config = dict(
    arch='conformer',
    model='sound classifier',
    dataset='synthesized solo parts of chorales (CocoChorales)',
    train_examples=39062,
    gain_aug_db=10,
    n_mels=80,
    hop_length=160,
    input='log_mel',
    spec_augment=True,
    win_length=400,
    targets=['instrument'],
    num_classes=13,
    norm='layernorm',
    activation='gelu',
    mlp_ratio=3,
    head_dim=16,
    fused_qkv=False,
    qk_norm=False,
    inner_norm=True,
    subsampling=2,
    layers=12,
    width=128,
    positions='conv',
    kernel_size=15,
    label_smoothing=0.1,
    loss='cross_entropy',
    init='torch_default',
    residual_init='zero_last',
    optimizer='soap',
    beta2=0.999,
    lr=0.0048,
    beta1=0.9,
    shampoo_beta=0.95,
    eps=1e-08,
    precondition_frequency=32,
    max_precond_dim=1024,
    one_sided=True,
    adamw_lr_other_params=0.0027,
    grad_clip=5.0,
    gradient_centralization=True,
    ema_decay=0.995,
    steps=12000,
    batch_size=256,
    epochs=78.6,
    lr_schedule='linear',
    final_lr_fraction=0.1,
    warmup_steps=600,
    weight_decay=0.0,
    adamw_weight_decay_other_params=0.01,
)
Rows from block 6 of a small sound classifier, named by matrix and row number. Rows with one number belong to one neuron. Each number is 50 + 10 x the weight over its row's rms, rounded and kept within 0 to 99. All counts start at 0.
After each neuron's rows are labels from the 100 clips, of 14848, where the neuron reaches its highest value: "top examples" is what is common among them. Only what is clearly more common there than usual is listed. The data: synthesized solo parts of chorales (CocoChorales). In brackets: how many of the 100, against the usual share in percent.
# fc1: first MLP up (model.blocks.6.ff1.fc1.weight, 384x128), inputs 0-127
# fc2: first MLP down (model.blocks.6.ff1.fc2.weight, 128x384, transposed), outputs 0-127

fc1.147:70 61 54 59 41 54 59 36 43 51 43 56 42 57 50 42 43 37 58 50 53 43 46 52 55 39 72 60 58 44 59 58 61 52 50 26 60 66 48 36 52 49 40 28 53 40 65 51 47 53 63 50 49 34 45 53 44 51 42 42 58 62 60 33 45 51 70 52 41 54 65 38 47 54 49 50 69 58 62 35 73 37 58 42 54 67 46 59 60 59 49 50 46 52 60 62 63 41 39 57 52 48 42 67 58 57 65 48 55 54 45 39 57 31 64 51 46 31 35 43 45 56 68 33 45 63 45 55
fc2.147:39 64 52 55 49 43 63 60 66 49 52 51 53 54 32 39 58 45 65 48 47 64 44 54 37 41 62 45 48 43 44 34 49 53 55 25 41 46 39 31 71 45 46 49 46 66 64 42 30 45 54 31 52 40 67 46 63 39 55 46 59 53 53 35 52 40 57 49 37 63 69 44 49 44 49 54 61 55 58 42 51 50 58 64 53 58 56 50 40 49 53 43 58 55 65 53 64 37 61 45 58 63 57 65 56 37 35 59 41 66 42 30 50 35 40 63 43 46 40 46 34 62 45 56 43 47 36 61
top examples: violin (75 vs 13.8); note A#4 (28 vs 10.8)

fc1.113:42 47 35 45 67 56 27 56 42 35 53 49 33 56 71 46 58 46 49 43 57 62 51 61 47 59 24 46 49 42 49 53 46 38 28 52 41 39 55 50 56 73 56 47 60 43 43 55 63 37 62 35 65 64 58 49 56 46 57 50 47 33 36 64 64 43 45 50 41 51 43 63 45 56 44 49 49 51 36 43 61 51 41 61 43 50 58 52 80 55 51 55 49 71 50 36 64 45 47 42 59 71 57 47 52 44 63 47 42 46 47 40 55 40 56 39 47 54 66 61 57 35 50 59 37 43 43 52
fc2.113:53 71 52 65 73 68 56 58 47 53 41 52 28 67 60 46 66 48 57 34 54 63 73 53 55 45 59 25 47 60 37 60 47 50 43 42 34 55 56 48 51 48 42 63 49 56 34 51 53 49 55 62 49 76 40 53 48 34 51 47 61 59 61 51 44 53 42 41 62 38 47 54 50 34 51 56 40 47 68 56 47 52 54 36 52 42 57 32 40 37 47 35 58 49 60 46 45 38 45 34 55 64 43 61 58 39 64 60 48 61 50 42 63 52 60 42 56 36 62 40 54 42 53 64 49 56 45 52
top examples: trumpet (100 vs 8.2); note F5 (56 vs 8.1); note G5 (40 vs 6.4); note D#5 (36 vs 9.2)

fc1.258:54 53 67 51 40 44 80 29 53 52 34 31 45 51 44 52 51 53 68 50 57 55 57 43 52 46 63 47 50 58 68 54 61 42 41 29 35 63 44 34 55 41 48 45 47 51 63 67 41 59 46 58 48 31 51 32 38 45 53 51 62 56 53 46 55 65 62 53 56 42 53 42 39 60 56 37 62 62 66 52 57 48 46 42 56 61 68 51 40 39 40 32 49 51 51 64 36 63 60 42 49 51 45 57 67 45 34 55 57 55 53 54 60 43 40 63 49 33 55 46 43 56 61 32 58 62 54 47
fc2.258:38 62 46 26 43 48 47 52 63 41 49 59 40 49 30 46 47 39 57 68 61 55 46 72 42 53 57 53 56 53 40 40 34 64 46 24 61 42 50 40 48 55 45 47 49 48 66 43 28 42 42 27 58 48 69 38 55 58 48 69 59 44 54 57 46 44 61 40 49 50 61 48 56 54 45 36 60 68 52 52 53 62 49 58 56 65 49 41 50 70 59 55 54 66 52 48 56 49 49 62 58 44 49 62 53 56 39 56 39 51 51 43 43 34 49 48 36 51 36 57 40 60 36 63 55 30 34 59
top examples: violin (52 vs 13.8); viola (47 vs 8.7); note A#4 (40 vs 10.8); note A4 (30 vs 8.2)

fc1.370:38 36 29 50 53 36 55 59 47 39 53 52 58 44 69 35 53 23 41 33 46 70 46 50 50 45 47 41 57 62 46 52 48 44 28 48 46 47 54 48 60 60 54 54 50 48 46 36 54 50 49 53 24 40 50 34 62 36 44 49 51 61 64 56 63 44 53 45 46 59 47 49 50 55 31 27 37 64 50 50 38 42 68 28 36 55 61 50 50 55 58 41 51 44 38 53 40 59 77 45 40 55 56 49 52 62 45 51 50 54 62 41 64 64 41 72 43 52 48 53 39 46 52 43 51 63 49 46
fc2.370:40 47 41 81 50 58 55 59 58 58 57 33 59 38 54 50 77 65 55 29 38 74 47 41 44 63 46 66 63 53 45 48 48 47 56 37 42 54 45 51 77 34 48 62 50 58 49 37 47 44 55 42 52 51 52 50 58 34 39 34 43 53 51 41 37 48 42 46 35 64 53 47 43 40 44 50 45 43 57 37 46 54 67 66 41 39 51 52 42 41 61 30 51 35 58 37 52 62 58 40 41 72 52 54 48 54 61 49 45 65 54 39 47 56 42 48 58 57 52 61 57 48 51 49 47 49 39 57
top examples: trumpet (100 vs 8.2); note F5 (53 vs 8.1); note D#5 (47 vs 9.2); note G5 (39 vs 6.4)

fc1.96:44 57 47 42 31 46 37 41 37 47 42 70 56 55 62 49 57 42 54 55 66 44 45 61 55 45 49 64 44 31 55 53 42 50 49 49 72 54 44 52 48 56 46 37 52 46 51 58 52 33 59 50 53 52 63 55 34 54 38 54 52 40 47 64 48 39 59 62 31 51 56 48 35 50 54 61 68 49 41 39 71 59 46 58 52 49 62 38 51 48 32 57 56 78 49 48 76 59 59 53 60 61 48 52 54 59 62 54 46 51 45 45 60 56 67 55 33 25 40 55 28 48 65 40 42 48 49 61
fc2.96:42 59 48 52 48 40 59 65 59 52 63 57 56 59 26 44 60 36 64 45 44 61 57 52 28 41 61 37 59 49 43 31 42 60 53 25 38 45 46 20 60 47 40 59 48 60 66 40 32 55 48 35 46 39 61 46 60 46 64 53 59 52 40 41 52 36 54 52 44 63 60 39 62 44 49 52 57 50 68 48 47 47 54 64 65 59 44 63 44 56 64 47 59 49 59 44 63 45 60 40 51 49 59 63 46 44 38 60 38 57 42 36 55 36 44 50 44 51 38 46 43 64 54 71 39 49 43 51
top examples: violin (64 vs 13.8); note A#4 (28 vs 10.8); note B4 (27 vs 9.1); note A4 (26 vs 8.2)

fc1.266:61 72 69 63 56 39 65 28 60 48 39 46 48 59 36 52 41 54 55 49 53 50 56 49 55 42 72 60 55 48 48 52 71 58 57 25 43 68 51 42 48 38 48 62 46 48 52 58 42 56 54 60 50 30 53 41 40 45 58 43 69 62 51 41 41 68 57 50 49 58 41 49 53 46 57 46 53 49 63 52 56 49 50 42 44 46 74 63 40 33 45 44 52 32 57 60 40 57 62 48 50 30 48 53 60 32 32 58 68 55 38 59 41 42 40 60 48 51 62 40 58 60 50 40 60 44 47 60
fc2.266:50 51 43 46 49 44 66 52 67 46 38 36 30 54 31 57 43 43 62 62 58 49 44 65 42 56 51 46 42 60 51 43 42 47 45 29 46 39 49 38 56 62 46 45 45 58 53 51 37 38 44 29 68 50 63 35 58 49 43 59 56 55 57 42 43 46 58 41 52 44 73 54 42 38 52 33 49 57 50 61 46 68 48 55 56 53 65 40 49 69 53 52 56 55 57 66 56 42 58 50 63 54 57 60 57 37 41 43 34 74 51 40 39 33 45 46 43 53 43 50 43 63 33 62 62 34 26 52
top examples: viola (50 vs 8.7); violin (49 vs 13.8); note A#4 (42 vs 10.8); note A4 (34 vs 8.2)

fc1.125:54 41 47 54 29 31 37 44 42 43 53 60 47 53 33 30 45 32 40 36 56 49 72 62 46 43 38 41 64 57 51 66 61 55 43 33 57 50 49 36 53 56 48 55 64 43 47 52 42 49 54 46 47 42 57 43 57 42 61 53 49 59 50 36 69 35 60 31 32 60 60 39 50 50 47 35 50 64 54 57 52 44 80 28 47 47 51 51 50 40 43 51 52 66 44 52 42 42 62 52 67 50 64 51 45 53 55 60 50 61 56 45 69 50 39 51 34 40 45 57 47 49 59 55 42 60 44 29
fc2.125:63 42 50 76 64 55 52 60 51 59 60 51 58 55 57 43 59 53 48 37 46 67 42 43 30 49 44 54 67 46 46 42 53 47 52 47 37 50 46 51 61 39 46 60 28 50 55 50 49 56 64 50 47 27 44 51 64 41 44 28 43 55 49 40 60 48 48 78 38 65 55 42 58 58 40 61 59 62 57 31 54 41 78 52 51 56 54 57 47 34 63 36 52 48 66 43 54 55 47 31 59 59 64 59 48 49 50 64 48 56 41 43 61 57 28 68 49 50 45 51 41 54 49 57 47 54 36 51
top examples: flute (26 vs 8.5)

fc1.362:50 60 58 55 46 65 27 61 52 53 36 56 48 71 59 32 38 56 51 62 50 48 56 48 42 44 42 52 38 57 50 47 52 67 57 53 61 56 57 58 61 53 50 54 59 50 58 56 51 48 59 38 61 64 70 60 72 45 69 37 51 38 45 40 54 50 40 46 48 44 57 42 59 40 54 58 42 53 45 53 48 36 67 57 46 50 29 43 73 38 52 45 39 53 57 48 55 45 30 71 68 53 55 57 40 46 67 58 53 32 37 40 45 53 37 51 62 52 37 43 52 49 47 54 21 39 38 50
fc2.362:77 42 63 57 80 58 55 57 56 43 43 47 30 65 56 44 47 53 40 44 64 52 56 52 60 53 49 55 60 65 46 60 48 46 49 39 44 52 47 60 44 47 39 56 35 48 37 45 45 36 44 51 55 61 39 62 57 33 55 23 51 57 59 53 39 55 43 65 61 36 60 42 46 46 66 59 54 50 59 45 48 57 56 28 39 41 51 23 45 45 43 36 52 53 44 48 37 46 43 36 55 61 42 60 52 58 63 61 60 53 32 48 54 55 45 48 68 54 64 57 58 37 44 47 43 50 36 61
top examples: violin (43 vs 13.8); note A#4 (38 vs 10.8); viola (34 vs 8.7); note C5 (32 vs 9.7)

fc1.169:44 47 54 45 75 32 41 55 40 35 58 56 63 53 62 81 61 47 53 45 56 46 49 57 48 52 31 44 55 63 54 59 47 40 36 65 28 44 44 53 31 61 51 56 43 50 36 53 45 50 46 49 36 40 46 45 51 47 53 63 35 57 41 63 61 51 34 73 51 56 33 65 50 65 50 58 51 59 41 43 55 46 48 47 39 60 71 42 42 30 55 48 62 51 41 47 53 69 60 46 41 44 57 50 35 40 48 46 47 51 59 65 47 52 51 58 37 56 63 57 51 40 59 50 66 46 47 66
fc2.169:22 67 39 40 38 45 48 64 54 59 63 68 57 53 47 44 58 40 56 53 34 54 57 57 51 50 70 49 52 39 37 36 47 71 53 46 43 57 55 33 62 54 47 46 55 59 65 44 41 58 36 49 41 46 61 35 39 56 43 82 45 50 47 45 44 37 51 48 43 57 41 45 59 61 40 58 41 57 57 45 66 52 47 83 71 59 44 69 44 57 61 64 55 59 54 48 57 48 57 61 44 47 59 58 61 46 47 48 46 47 63 46 53 46 44 48 37 56 37 43 42 65 52 61 52 58 50 54
top examples: trumpet (100 vs 8.2); note F5 (64 vs 8.1); note G5 (47 vs 6.4); note D#5 (44 vs 9.2)

fc1.196:48 42 54 58 45 49 27 45 49 42 42 61 35 66 56 26 37 41 36 51 46 40 69 50 35 43 29 40 46 64 59 48 51 50 41 34 61 54 55 53 41 59 37 57 56 53 46 52 39 47 51 35 66 56 38 56 63 55 57 44 48 39 55 42 62 47 49 46 49 49 54 53 57 39 44 40 48 57 48 55 57 51 78 54 58 46 37 42 67 55 45 41 37 63 57 46 52 29 38 64 69 57 55 58 58 49 55 66 62 61 45 39 58 50 31 47 62 47 49 70 51 47 37 59 36 55 37 38
fc2.196:80 29 60 59 74 58 49 55 59 52 55 51 37 57 51 46 46 48 49 45 61 50 59 52 39 58 45 53 69 66 39 58 51 54 55 40 48 49 44 55 42 46 43 57 30 43 44 43 48 49 49 56 58 48 41 63 58 47 66 28 50 56 51 39 40 56 49 67 57 39 59 32 56 54 61 66 57 48 61 37 40 45 60 35 42 56 40 33 43 47 48 35 50 56 49 40 46 60 29 32 54 48 53 65 52 49 61 71 50 52 26 51 65 64 48 39 62 54 54 60 59 36 53 52 39 56 42 54
top examples: oboe (71 vs 7.1); note A#4 (36 vs 10.8); note C5 (32 vs 9.7); note B4 (25 vs 9.1)

fc1.44:58 53 62 69 52 35 59 45 39 56 32 42 30 59 56 51 46 43 54 45 48 55 37 44 63 50 63 51 49 64 43 58 63 37 55 37 34 57 54 47 51 56 47 43 62 48 66 56 64 52 71 61 41 43 59 40 36 29 56 51 63 73 49 36 52 67 61 63 44 49 57 40 38 58 52 54 58 45 54 58 49 59 37 40 41 53 49 46 41 46 41 39 48 41 57 61 39 55 59 44 37 55 66 57 50 26 51 34 43 59 60 38 67 37 61 54 41 56 50 48 63 41 69 33 48 46 54 51
fc2.44:26 52 34 52 57 49 53 58 62 53 51 43 56 56 39 42 61 44 56 42 43 61 31 70 38 47 55 38 42 46 39 29 53 53 55 23 47 50 49 38 61 45 44 54 44 58 51 42 31 60 49 36 46 39 62 37 71 50 51 59 60 50 42 44 56 35 53 48 38 53 66 61 49 40 39 44 55 56 61 42 60 48 66 67 56 55 62 46 46 44 70 44 57 65 60 49 62 43 66 44 57 62 66 71 55 49 50 51 46 62 48 42 45 44 37 50 39 44 38 47 39 58 42 55 49 46 29 62
top examples: violin (87 vs 13.8)

fc1.82:67 80 55 38 46 62 62 32 51 53 45 55 50 45 38 49 52 53 60 56 51 48 38 39 56 42 72 77 40 48 49 52 51 56 67 43 62 68 50 53 39 33 46 50 50 45 54 56 47 38 51 59 60 49 53 55 33 53 41 50 74 62 56 41 42 56 65 42 47 55 46 50 50 43 40 59 62 45 67 58 64 47 36 48 58 55 65 57 47 40 45 62 49 50 55 54 52 55 55 44 55 34 42 62 57 53 46 48 48 50 28 65 45 30 74 62 41 47 55 42 54 61 55 32 60 47 48 63
fc2.82:43 54 51 57 44 26 69 50 59 37 36 36 43 52 36 51 44 36 69 62 49 45 48 63 41 44 52 45 50 54 47 40 46 50 49 28 42 47 38 29 66 63 51 52 54 56 59 49 45 51 42 28 61 44 71 37 54 41 53 58 51 54 53 41 53 44 65 52 44 58 67 53 53 46 56 51 49 63 41 64 48 57 53 64 62 52 58 51 53 69 59 52 52 51 57 59 66 43 59 50 59 58 68 53 58 36 39 40 37 71 54 49 47 39 40 43 38 50 36 37 43 64 37 63 61 38 33 40
top examples: viola (58 vs 8.7); violin (41 vs 13.8); note A#4 (39 vs 10.8); note A4 (35 vs 8.2)

fc1.154:77 64 56 53 47 60 54 45 44 49 46 52 43 46 50 43 54 29 63 52 60 42 57 51 58 43 80 51 52 42 54 61 66 49 58 11 71 61 59 34 53 57 49 35 58 39 58 46 50 43 52 63 50 43 48 51 46 52 43 44 61 62 58 49 41 52 73 56 46 44 59 43 39 46 42 53 67 46 60 61 61 54 48 35 48 63 63 52 50 56 58 42 46 60 49 64 50 48 50 47 55 46 43 58 49 59 64 54 48 44 42 47 76 42 70 58 44 34 44 53 51 42 67 38 42 43 52 49
fc2.154:38 52 50 62 52 34 62 65 68 48 55 41 55 55 31 44 59 41 60 45 44 61 37 61 39 42 56 40 58 43 43 37 50 47 50 37 36 56 41 31 65 44 36 61 48 62 50 40 23 53 54 27 56 36 64 40 68 45 62 52 69 51 39 39 47 28 55 56 42 65 63 44 59 49 50 48 56 59 64 48 54 53 57 66 56 54 60 53 48 53 60 43 57 56 65 41 60 47 59 41 55 52 65 58 48 41 42 54 42 56 39 33 55 41 40 61 44 48 47 51 34 57 47 66 47 36 36 51
top examples: viola (58 vs 8.7); violin (41 vs 13.8); note A#4 (39 vs 10.8); note A4 (33 vs 8.2)

fc1.170:37 58 51 48 50 30 39 56 57 45 50 57 51 81 49 58 48 53 40 46 37 57 56 46 46 42 48 33 44 58 31 54 56 46 36 56 36 47 41 62 45 46 51 45 59 61 49 55 48 49 52 53 46 50 74 49 62 28 61 51 51 33 42 54 59 45 26 42 46 55 52 40 53 42 48 62 42 45 41 34 50 45 69 56 41 40 44 45 47 37 60 43 53 44 53 40 56 34 44 68 51 60 61 49 34 30 57 64 54 42 59 39 50 65 26 53 48 59 50 44 54 36 41 62 26 44 58 55
fc2.170:51 31 35 55 62 64 56 49 54 73 60 49 47 49 65 49 42 55 51 36 38 61 43 57 58 42 64 45 61 40 29 53 67 57 55 68 42 59 49 65 57 36 45 62 45 47 48 39 57 61 50 74 42 50 43 51 58 31 60 55 60 60 42 66 55 49 48 68 56 47 50 40 56 57 63 57 57 36 51 47 57 54 46 62 41 51 41 53 32 42 54 46 50 50 39 30 54 46 57 17 58 44 34 52 56 49 63 50 43 47 40 41 66 59 43 55 48 52 48 35 58 43 63 40 36 43 48 45
top examples: trumpet (100 vs 8.2); note F5 (54 vs 8.1); note D#5 (40 vs 9.2); note G5 (37 vs 6.4)

fc1.334:68 61 60 62 21 60 75 31 49 50 42 38 47 48 33 38 45 44 50 64 43 54 62 48 54 40 66 62 53 55 61 59 61 55 49 34 61 65 47 32 54 44 40 45 71 52 71 51 43 42 45 62 46 43 41 50 41 56 49 50 50 55 57 34 46 65 68 56 39 49 71 40 53 47 50 42 72 46 58 58 60 56 54 46 48 50 47 52 57 52 40 49 50 50 63 67 46 40 56 57 55 42 55 56 63 48 49 47 68 62 30 49 59 43 43 65 39 47 38 52 44 60 56 43 54 63 50 42
fc2.334:42 51 53 61 61 35 60 55 58 47 43 39 44 55 34 45 29 54 62 56 52 55 32 56 21 48 46 56 54 62 38 50 48 44 47 42 48 44 37 45 71 57 54 48 47 60 57 49 44 49 49 43 59 36 61 48 61 34 58 27 45 61 64 28 47 48 49 56 44 53 72 41 54 44 49 52 58 65 42 52 32 54 70 63 49 55 45 47 56 49 59 45 55 48 59 49 63 42 52 37 64 62 73 65 47 37 45 52 35 69 38 38 62 56 33 55 45 48 38 40 45 48 48 50 47 35 40 52
top examples: viola (59 vs 8.7); violin (40 vs 13.8); note A#4 (39 vs 10.8); note A4 (35 vs 8.2)

fc1.188:56 37 50 42 46 67 46 50 60 68 47 46 38 43 60 43 52 60 64 66 35 71 27 39 50 53 55 47 36 44 48 57 45 38 40 58 56 62 39 52 61 34 55 33 38 52 66 57 55 32 55 41 45 44 47 56 62 47 61 35 42 48 56 59 56 53 47 50 43 57 57 40 35 51 67 54 56 44 56 50 35 44 58 68 28 50 28 54 56 53 53 48 52 62 64 49 61 53 50 48 30 58 49 60 56 64 45 32 37 36 50 53 45 71 56 54 48 64 43 63 62 48 56 40 35 52 59 53
fc2.188:55 45 50 48 56 66 55 42 36 49 43 39 50 48 57 53 48 57 53 53 64 42 49 44 69 53 48 64 37 58 65 69 50 29 42 56 43 46 65 72 53 58 57 35 50 51 38 57 66 37 46 61 62 56 45 53 44 51 38 35 36 67 61 49 36 69 40 33 56 41 58 64 38 31 59 46 38 43 39 61 37 52 52 33 36 40 62 36 68 53 42 54 47 43 51 70 45 49 46 57 48 56 57 55 47 45 51 39 56 50 64 50 54 51 65 63 57 43 48 53 54 34 29 40 56 68 50 50
top examples: violin (65 vs 13.8); viola (34 vs 8.7); note B4 (31 vs 9.1); note A#4 (30 vs 10.8)

fc1.350:39 54 39 46 62 69 25 50 39 38 53 52 41 49 68 51 53 50 56 46 52 59 43 60 44 51 35 53 53 35 44 56 39 50 41 63 42 47 61 66 63 58 55 51 59 42 42 53 50 37 65 42 67 73 44 45 42 45 54 46 55 32 40 59 50 49 32 51 37 49 33 59 44 54 48 56 45 57 37 43 64 48 41 73 44 52 69 52 72 51 38 55 41 75 56 46 68 42 49 29 55 69 56 45 48 44 58 43 47 42 43 48 53 49 68 45 47 36 52 58 53 39 47 51 43 39 48 65
fc2.350:41 63 38 58 75 69 54 48 42 53 44 59 40 65 49 46 70 40 55 36 53 57 73 57 60 45 63 20 47 52 46 48 48 52 47 35 38 53 62 41 45 52 45 67 60 51 49 44 46 54 54 56 45 73 44 56 40 40 72 60 69 57 50 57 51 52 47 32 56 41 46 47 52 38 49 61 48 41 70 49 54 45 51 46 55 49 55 38 48 40 49 39 64 56 50 53 51 39 56 44 54 55 38 56 57 41 53 64 49 55 52 42 57 33 60 36 49 32 60 37 63 42 49 72 34 59 51 48
top examples: trumpet (100 vs 8.2); note F5 (61 vs 8.1); note G5 (44 vs 6.4); note D#5 (44 vs 9.2)