config.yaml
layers: 12
residual_init: "zero_last"
warmup_steps: 600
Rows from block 9 of a small sound classifier, named by matrix and row number. Rows with one number belong to one neuron. Each number is 128 + 32 x the weight over its row's rms, rounded and kept within 0 to 255. All counts start at 0.
After each neuron's rows are labels from the 100 clips, of 14848, where the neuron reaches its highest value: "responds to" is what is common among them; "loudest band" is the band of the loudest frequency at the time of the peak. Only what is clearly more common there than usual is listed. The data: synthesized solo parts of chorales (CocoChorales). In brackets: how many of the 100, against the usual share in percent.
# fc1: first MLP up (model.blocks.9.ff1.fc1.weight, 384x128), inputs 64-127
# fc2: first MLP down (model.blocks.9.ff1.fc2.weight, 128x384, transposed), outputs 64-127

fc1.66 [140 106 159 145 146  66 108 152 203 131 137 155 139 116 137 165 125 102 123  48 171 114 144 124 149 157 160 143 111 159 132 133 150 115  81 108 110 103 126 168 105 147 142 128 180 130 136 116 167 129  95  68  79 137 136  54  74 174 104  97 127  95 129 140]
fc2.66 [ 43 129 153 150 121 132 129 139 155 143  57  85 114 115  64 137 131 102 109 109 113 133  90 127 109 100 143 112 199 135 139 116 191 135 142  83 161 159 114 115 138 112 161 117 136 126 127 104 124 111 201 135 141 129 104  98  97 162 139 111  86 112 171 129]
responds to: trumpet (100 vs 8.2); note F5 (59 vs 8.1); note D#5 (49 vs 9.2); note G5 (39 vs 6.4)
loudest band: 1000 to 2000 Hz (44 vs 12.8)

fc1.237 [122 118 151 117 118 142 113 131 118 134 130 105 127 152 132 168  54  76 156  83 132  82 156  70 126 175 113 103 124 157 138 105 131 168 108 151 152  79  92 147 100 100 158 142 185 164 137  92  94 131 194  84  62 177 150  99 113 145 130  96 160 132 109 135]
fc2.237 [157 117 170 121 152 164 157 173 119  79 117  74 156 132 137 163 161 133 143 143 114 124 164 159 146 127 184  77 194 137 167 110 119 100 118 142 149 173  91  92 173  72 101 156 195 139 203 173 101 144 110 148  91  74 106  87  82 109  98 139 179 124 151 119]
responds to: trumpet (100 vs 8.2); note F5 (59 vs 8.1); note G5 (44 vs 6.4); note D#5 (37 vs 9.2)
loudest band: 1000 to 2000 Hz (52 vs 12.8)

fc1.339 [165 108 137 138 126 160 139 157 141 164 142 150  94  83 109  79 144 134 166 155 170 113 124 104 140  91 205 130 143 169 102 128 155 178 130 103 158 125 131 130 139  89  68 191 124 101 123 158 144  85 208  94 129 159 101 148 132 128 141 135 124  80 111 138]
fc2.339 [ 81 126  80 124 129 109 112  79 117 154 106 157  99 127  78 105 101 115  90 110 114 134  93  98  85 144  84 150 146 126 106 162 144 138 141 102 118  79 131 132 112 110 131 127  90 133  64  76 113 132 186 147 192 178 167 152 141 160 152  95  79 124 121 156]
responds to: trumpet (100 vs 8.2); note F5 (55 vs 8.1); note G5 (43 vs 6.4); note F#5 (35 vs 7.3)
loudest band: 1000 to 2000 Hz (39 vs 12.8)

fc1.220 [154 103 140 160 166 119 131 174 184 141 181 167  94 164 148 130 121  96 133 107 158 100 125 112  81 148 136 123 144 138 118 143 135 148 124  96 125  87 152 120 144 135 103 139 153 112 152  72 163 140 182 104 118 146 102 112  72 149 125 113 142  66 123 154]
fc2.220 [ 50 136 153 137 124 111 128 167 174 148  87 123 148 100  76 138 132  96 126  81 135 129 114 103 100  83 145  91 173 148 101 163 150 127 137  76 134 123 111  91 148 121 145 111 147  97 152 125 123 136 168 130 113 132  99  96  90 162 118  77  98 129 171 159]
responds to: trumpet (100 vs 8.2); note F5 (56 vs 8.1); note D#5 (48 vs 9.2); note G5 (41 vs 6.4)
loudest band: 1000 to 2000 Hz (44 vs 12.8)

fc1.148 [158 102 129 105  38 120  51 144 115 112 175 173  91  91 105 106 133  75 100 150 152  92 114 181  83 101  80 138 137 167 128 138 152 153  96  96 108  95 159 154 118 111 124 158  99 134  79 105  78 186 199 165 127  90  74 193 108 110 137  71 139 146 104 129]
fc2.148 [154  71 146 110 170 113 124 184 136 145 110 135 176 168 175 176 132 107 208 123 152  97 152 115 161 105 195  84 167 146 152  96 109 137 135 146 164 141 152  78 153 126 127 139 153 132 139 160 134 124  53 162  97 120  94  66 104 118 119 129 172 145 131 192]
responds to: trumpet (100 vs 8.2); note F5 (36 vs 8.1); note G5 (32 vs 6.4); note E5 (30 vs 7.9)
loudest band: 1000 to 2000 Hz (47 vs 12.8)

fc1.267 [183 151 198 175 165 104  97 129 210  77 206 128 159 133 105 180 115  91 149 116 155 138  84  96 187  91 191 135 128 126 148 150 137 141  81 102 148 121 169  90  82 122 103  96 169 106 106 147 164 122 142  95  95 119 145  82 115 153 117 103 146 150 196 156]
fc2.267 [ 69 116 113 187 101 169 168 107 102 142 119 120 109  84 104  94 102  99 117 114 159 114 132 189  80 184 111 147 233 144 144 123 195 162 141 104 162 116  86 114 149 113 120 152 109 130 156 136 116  82 176 133 143  87 115 157 147 130 137 115  79  97 110  89]
responds to: trumpet (100 vs 8.2); note F5 (60 vs 8.1); note D#5 (50 vs 9.2); note G5 (40 vs 6.4)
loudest band: 1000 to 2000 Hz (45 vs 12.8)

fc1.46 [ 65 127  66 123 127 155 106 137  57 153 152  80 125 122  97  99  97 136  52 159 137 137 134 111 157 165 125 142 135 101 137 108  94 146 135 168 153 165 155 134 150 134 112 161  77  70 144 136  77 124 204 164 158 173 174 163 161  96 116 121 157 151 126 220]
fc2.46 [147  70 100  65 146 116 137 155 125 118 141 146 175 140 153 134 166 155 185 129 109 171 145 147 151 127 148  98 118 146 116 160  44  83  66 135 142  89 123 130 157 159  69 137 130 153 109 139 131 150  54 169 150 100 107 107  89 111  79 114 122 162 136 117]
responds to: viola (56 vs 8.7); violin (43 vs 13.8); note A#4 (39 vs 10.8); note A4 (37 vs 8.2)
loudest band: 250 to 500 Hz (66 vs 40.9)

fc1.346 [123 124 187 158 103 154 149 123  90 137 143  95 111 154 112 140  74  82 153  68 158 109 148 108  86 172  95 126 121 158 144 119 139 120 116 156 144  84 105 157  81 108 119 131 172 128 147 100 143  71 190  84  60 139 136 103 124 142 166 129 119 124 111  75]
fc2.346 [171 101 156  97 133 163 160 132 114  99 125  85 155 177 161 172 175 136 122 157  94 137 135 163 151 115 176  91 173 128 177  88 138 131 142 142 133 178 121  69 158  79 128 153 201 139 168 157  90 153  79 124 111  97 109  90 102 120  78 164 202 139 160 114]
responds to: trumpet (100 vs 8.2); note F5 (59 vs 8.1); note D#5 (50 vs 9.2); note G5 (37 vs 6.4)
loudest band: 1000 to 2000 Hz (58 vs 12.8)

fc1.238 [117 150 109 118 142 167 126  75 125 138 133 102 140 122 115 122 168 153 152 138 163 171 172 133  56 125  84 143 122 169 159 121 175  64 142 178 108  81 134 119 118 137 105 155 132  87  87 138 135 148 108 144 161 131 148  55 151  96 100 146 152 149 112  61]
fc2.238 [103 157  69 144  84 137  80  80 136 185  86 131  81 127  98  92 112 132 118 111 143 161  83 100 100 125  77 177 120 116 120 174 176 155 120 122 123 107 139 159 104 161 144 120  94 108  93  78 106 115 164 125 175 180 152 173 174 156 167 128  64 118  99 137]
responds to: flute (65 vs 8.5); oboe (33 vs 7.1); note D#5 (29 vs 9.2)
loudest band: 500 to 1000 Hz (59 vs 26.2)

fc1.359 [105 158 120 204 110 176 142 128 152 190  95 100 143 163  83 135 132 102 115 101 149 149 136 147  98 108 157 141 124 154 163 114 122 156 147 140 170 111 127 131 133 158  92 150  95  60 110 141 153  87 140 152 145 118 161  96 128 114 119 141 151  96 143  84]
fc2.359 [ 87  97  74 153 117 113 154  86  86 140 143 161 117  88  97 106 123 108 130 108 188 105 149 133 108 144  82 118 149 141 139 147 158 147 190  97 132  73 180 114 139 170 117 160  98 163  45  89 184 127  97 135 177 143 147 128 110 134 126  82  96 122  98 136]
responds to: trumpet (100 vs 8.2); note F5 (61 vs 8.1); note G5 (44 vs 6.4); note D#5 (44 vs 9.2)
loudest band: 1000 to 2000 Hz (46 vs 12.8)

fc1.375 [ 88  97 118 126 174 125 117 137  85 137 100 126 160 173  81  77  79 166  58 115 142 159 154 114 178 166 115  65 161  99 123 121 147 124 147 133 139 172 135 120 136 155 127 164  62  79  98 115  90 135 171 112 116 134 127 202 131 100 128 136 177 125 104 147]
fc2.375 [105 129 114 134 179 105 156 154 133 125 138  91 143  98 159 156 176 172 182 118 156 116 157 128 127 159 149  85  54 126 123 139  59 127 138 173 117 128 152 171 108 162  55 127 107 151 140  99 163 124  85 166 141 123 129  95  86  82 114  84 156 148 174 124]
responds to: viola (57 vs 8.7); violin (42 vs 13.8); note A#4 (39 vs 10.8); note A4 (37 vs 8.2)
loudest band: 250 to 500 Hz (66 vs 40.9)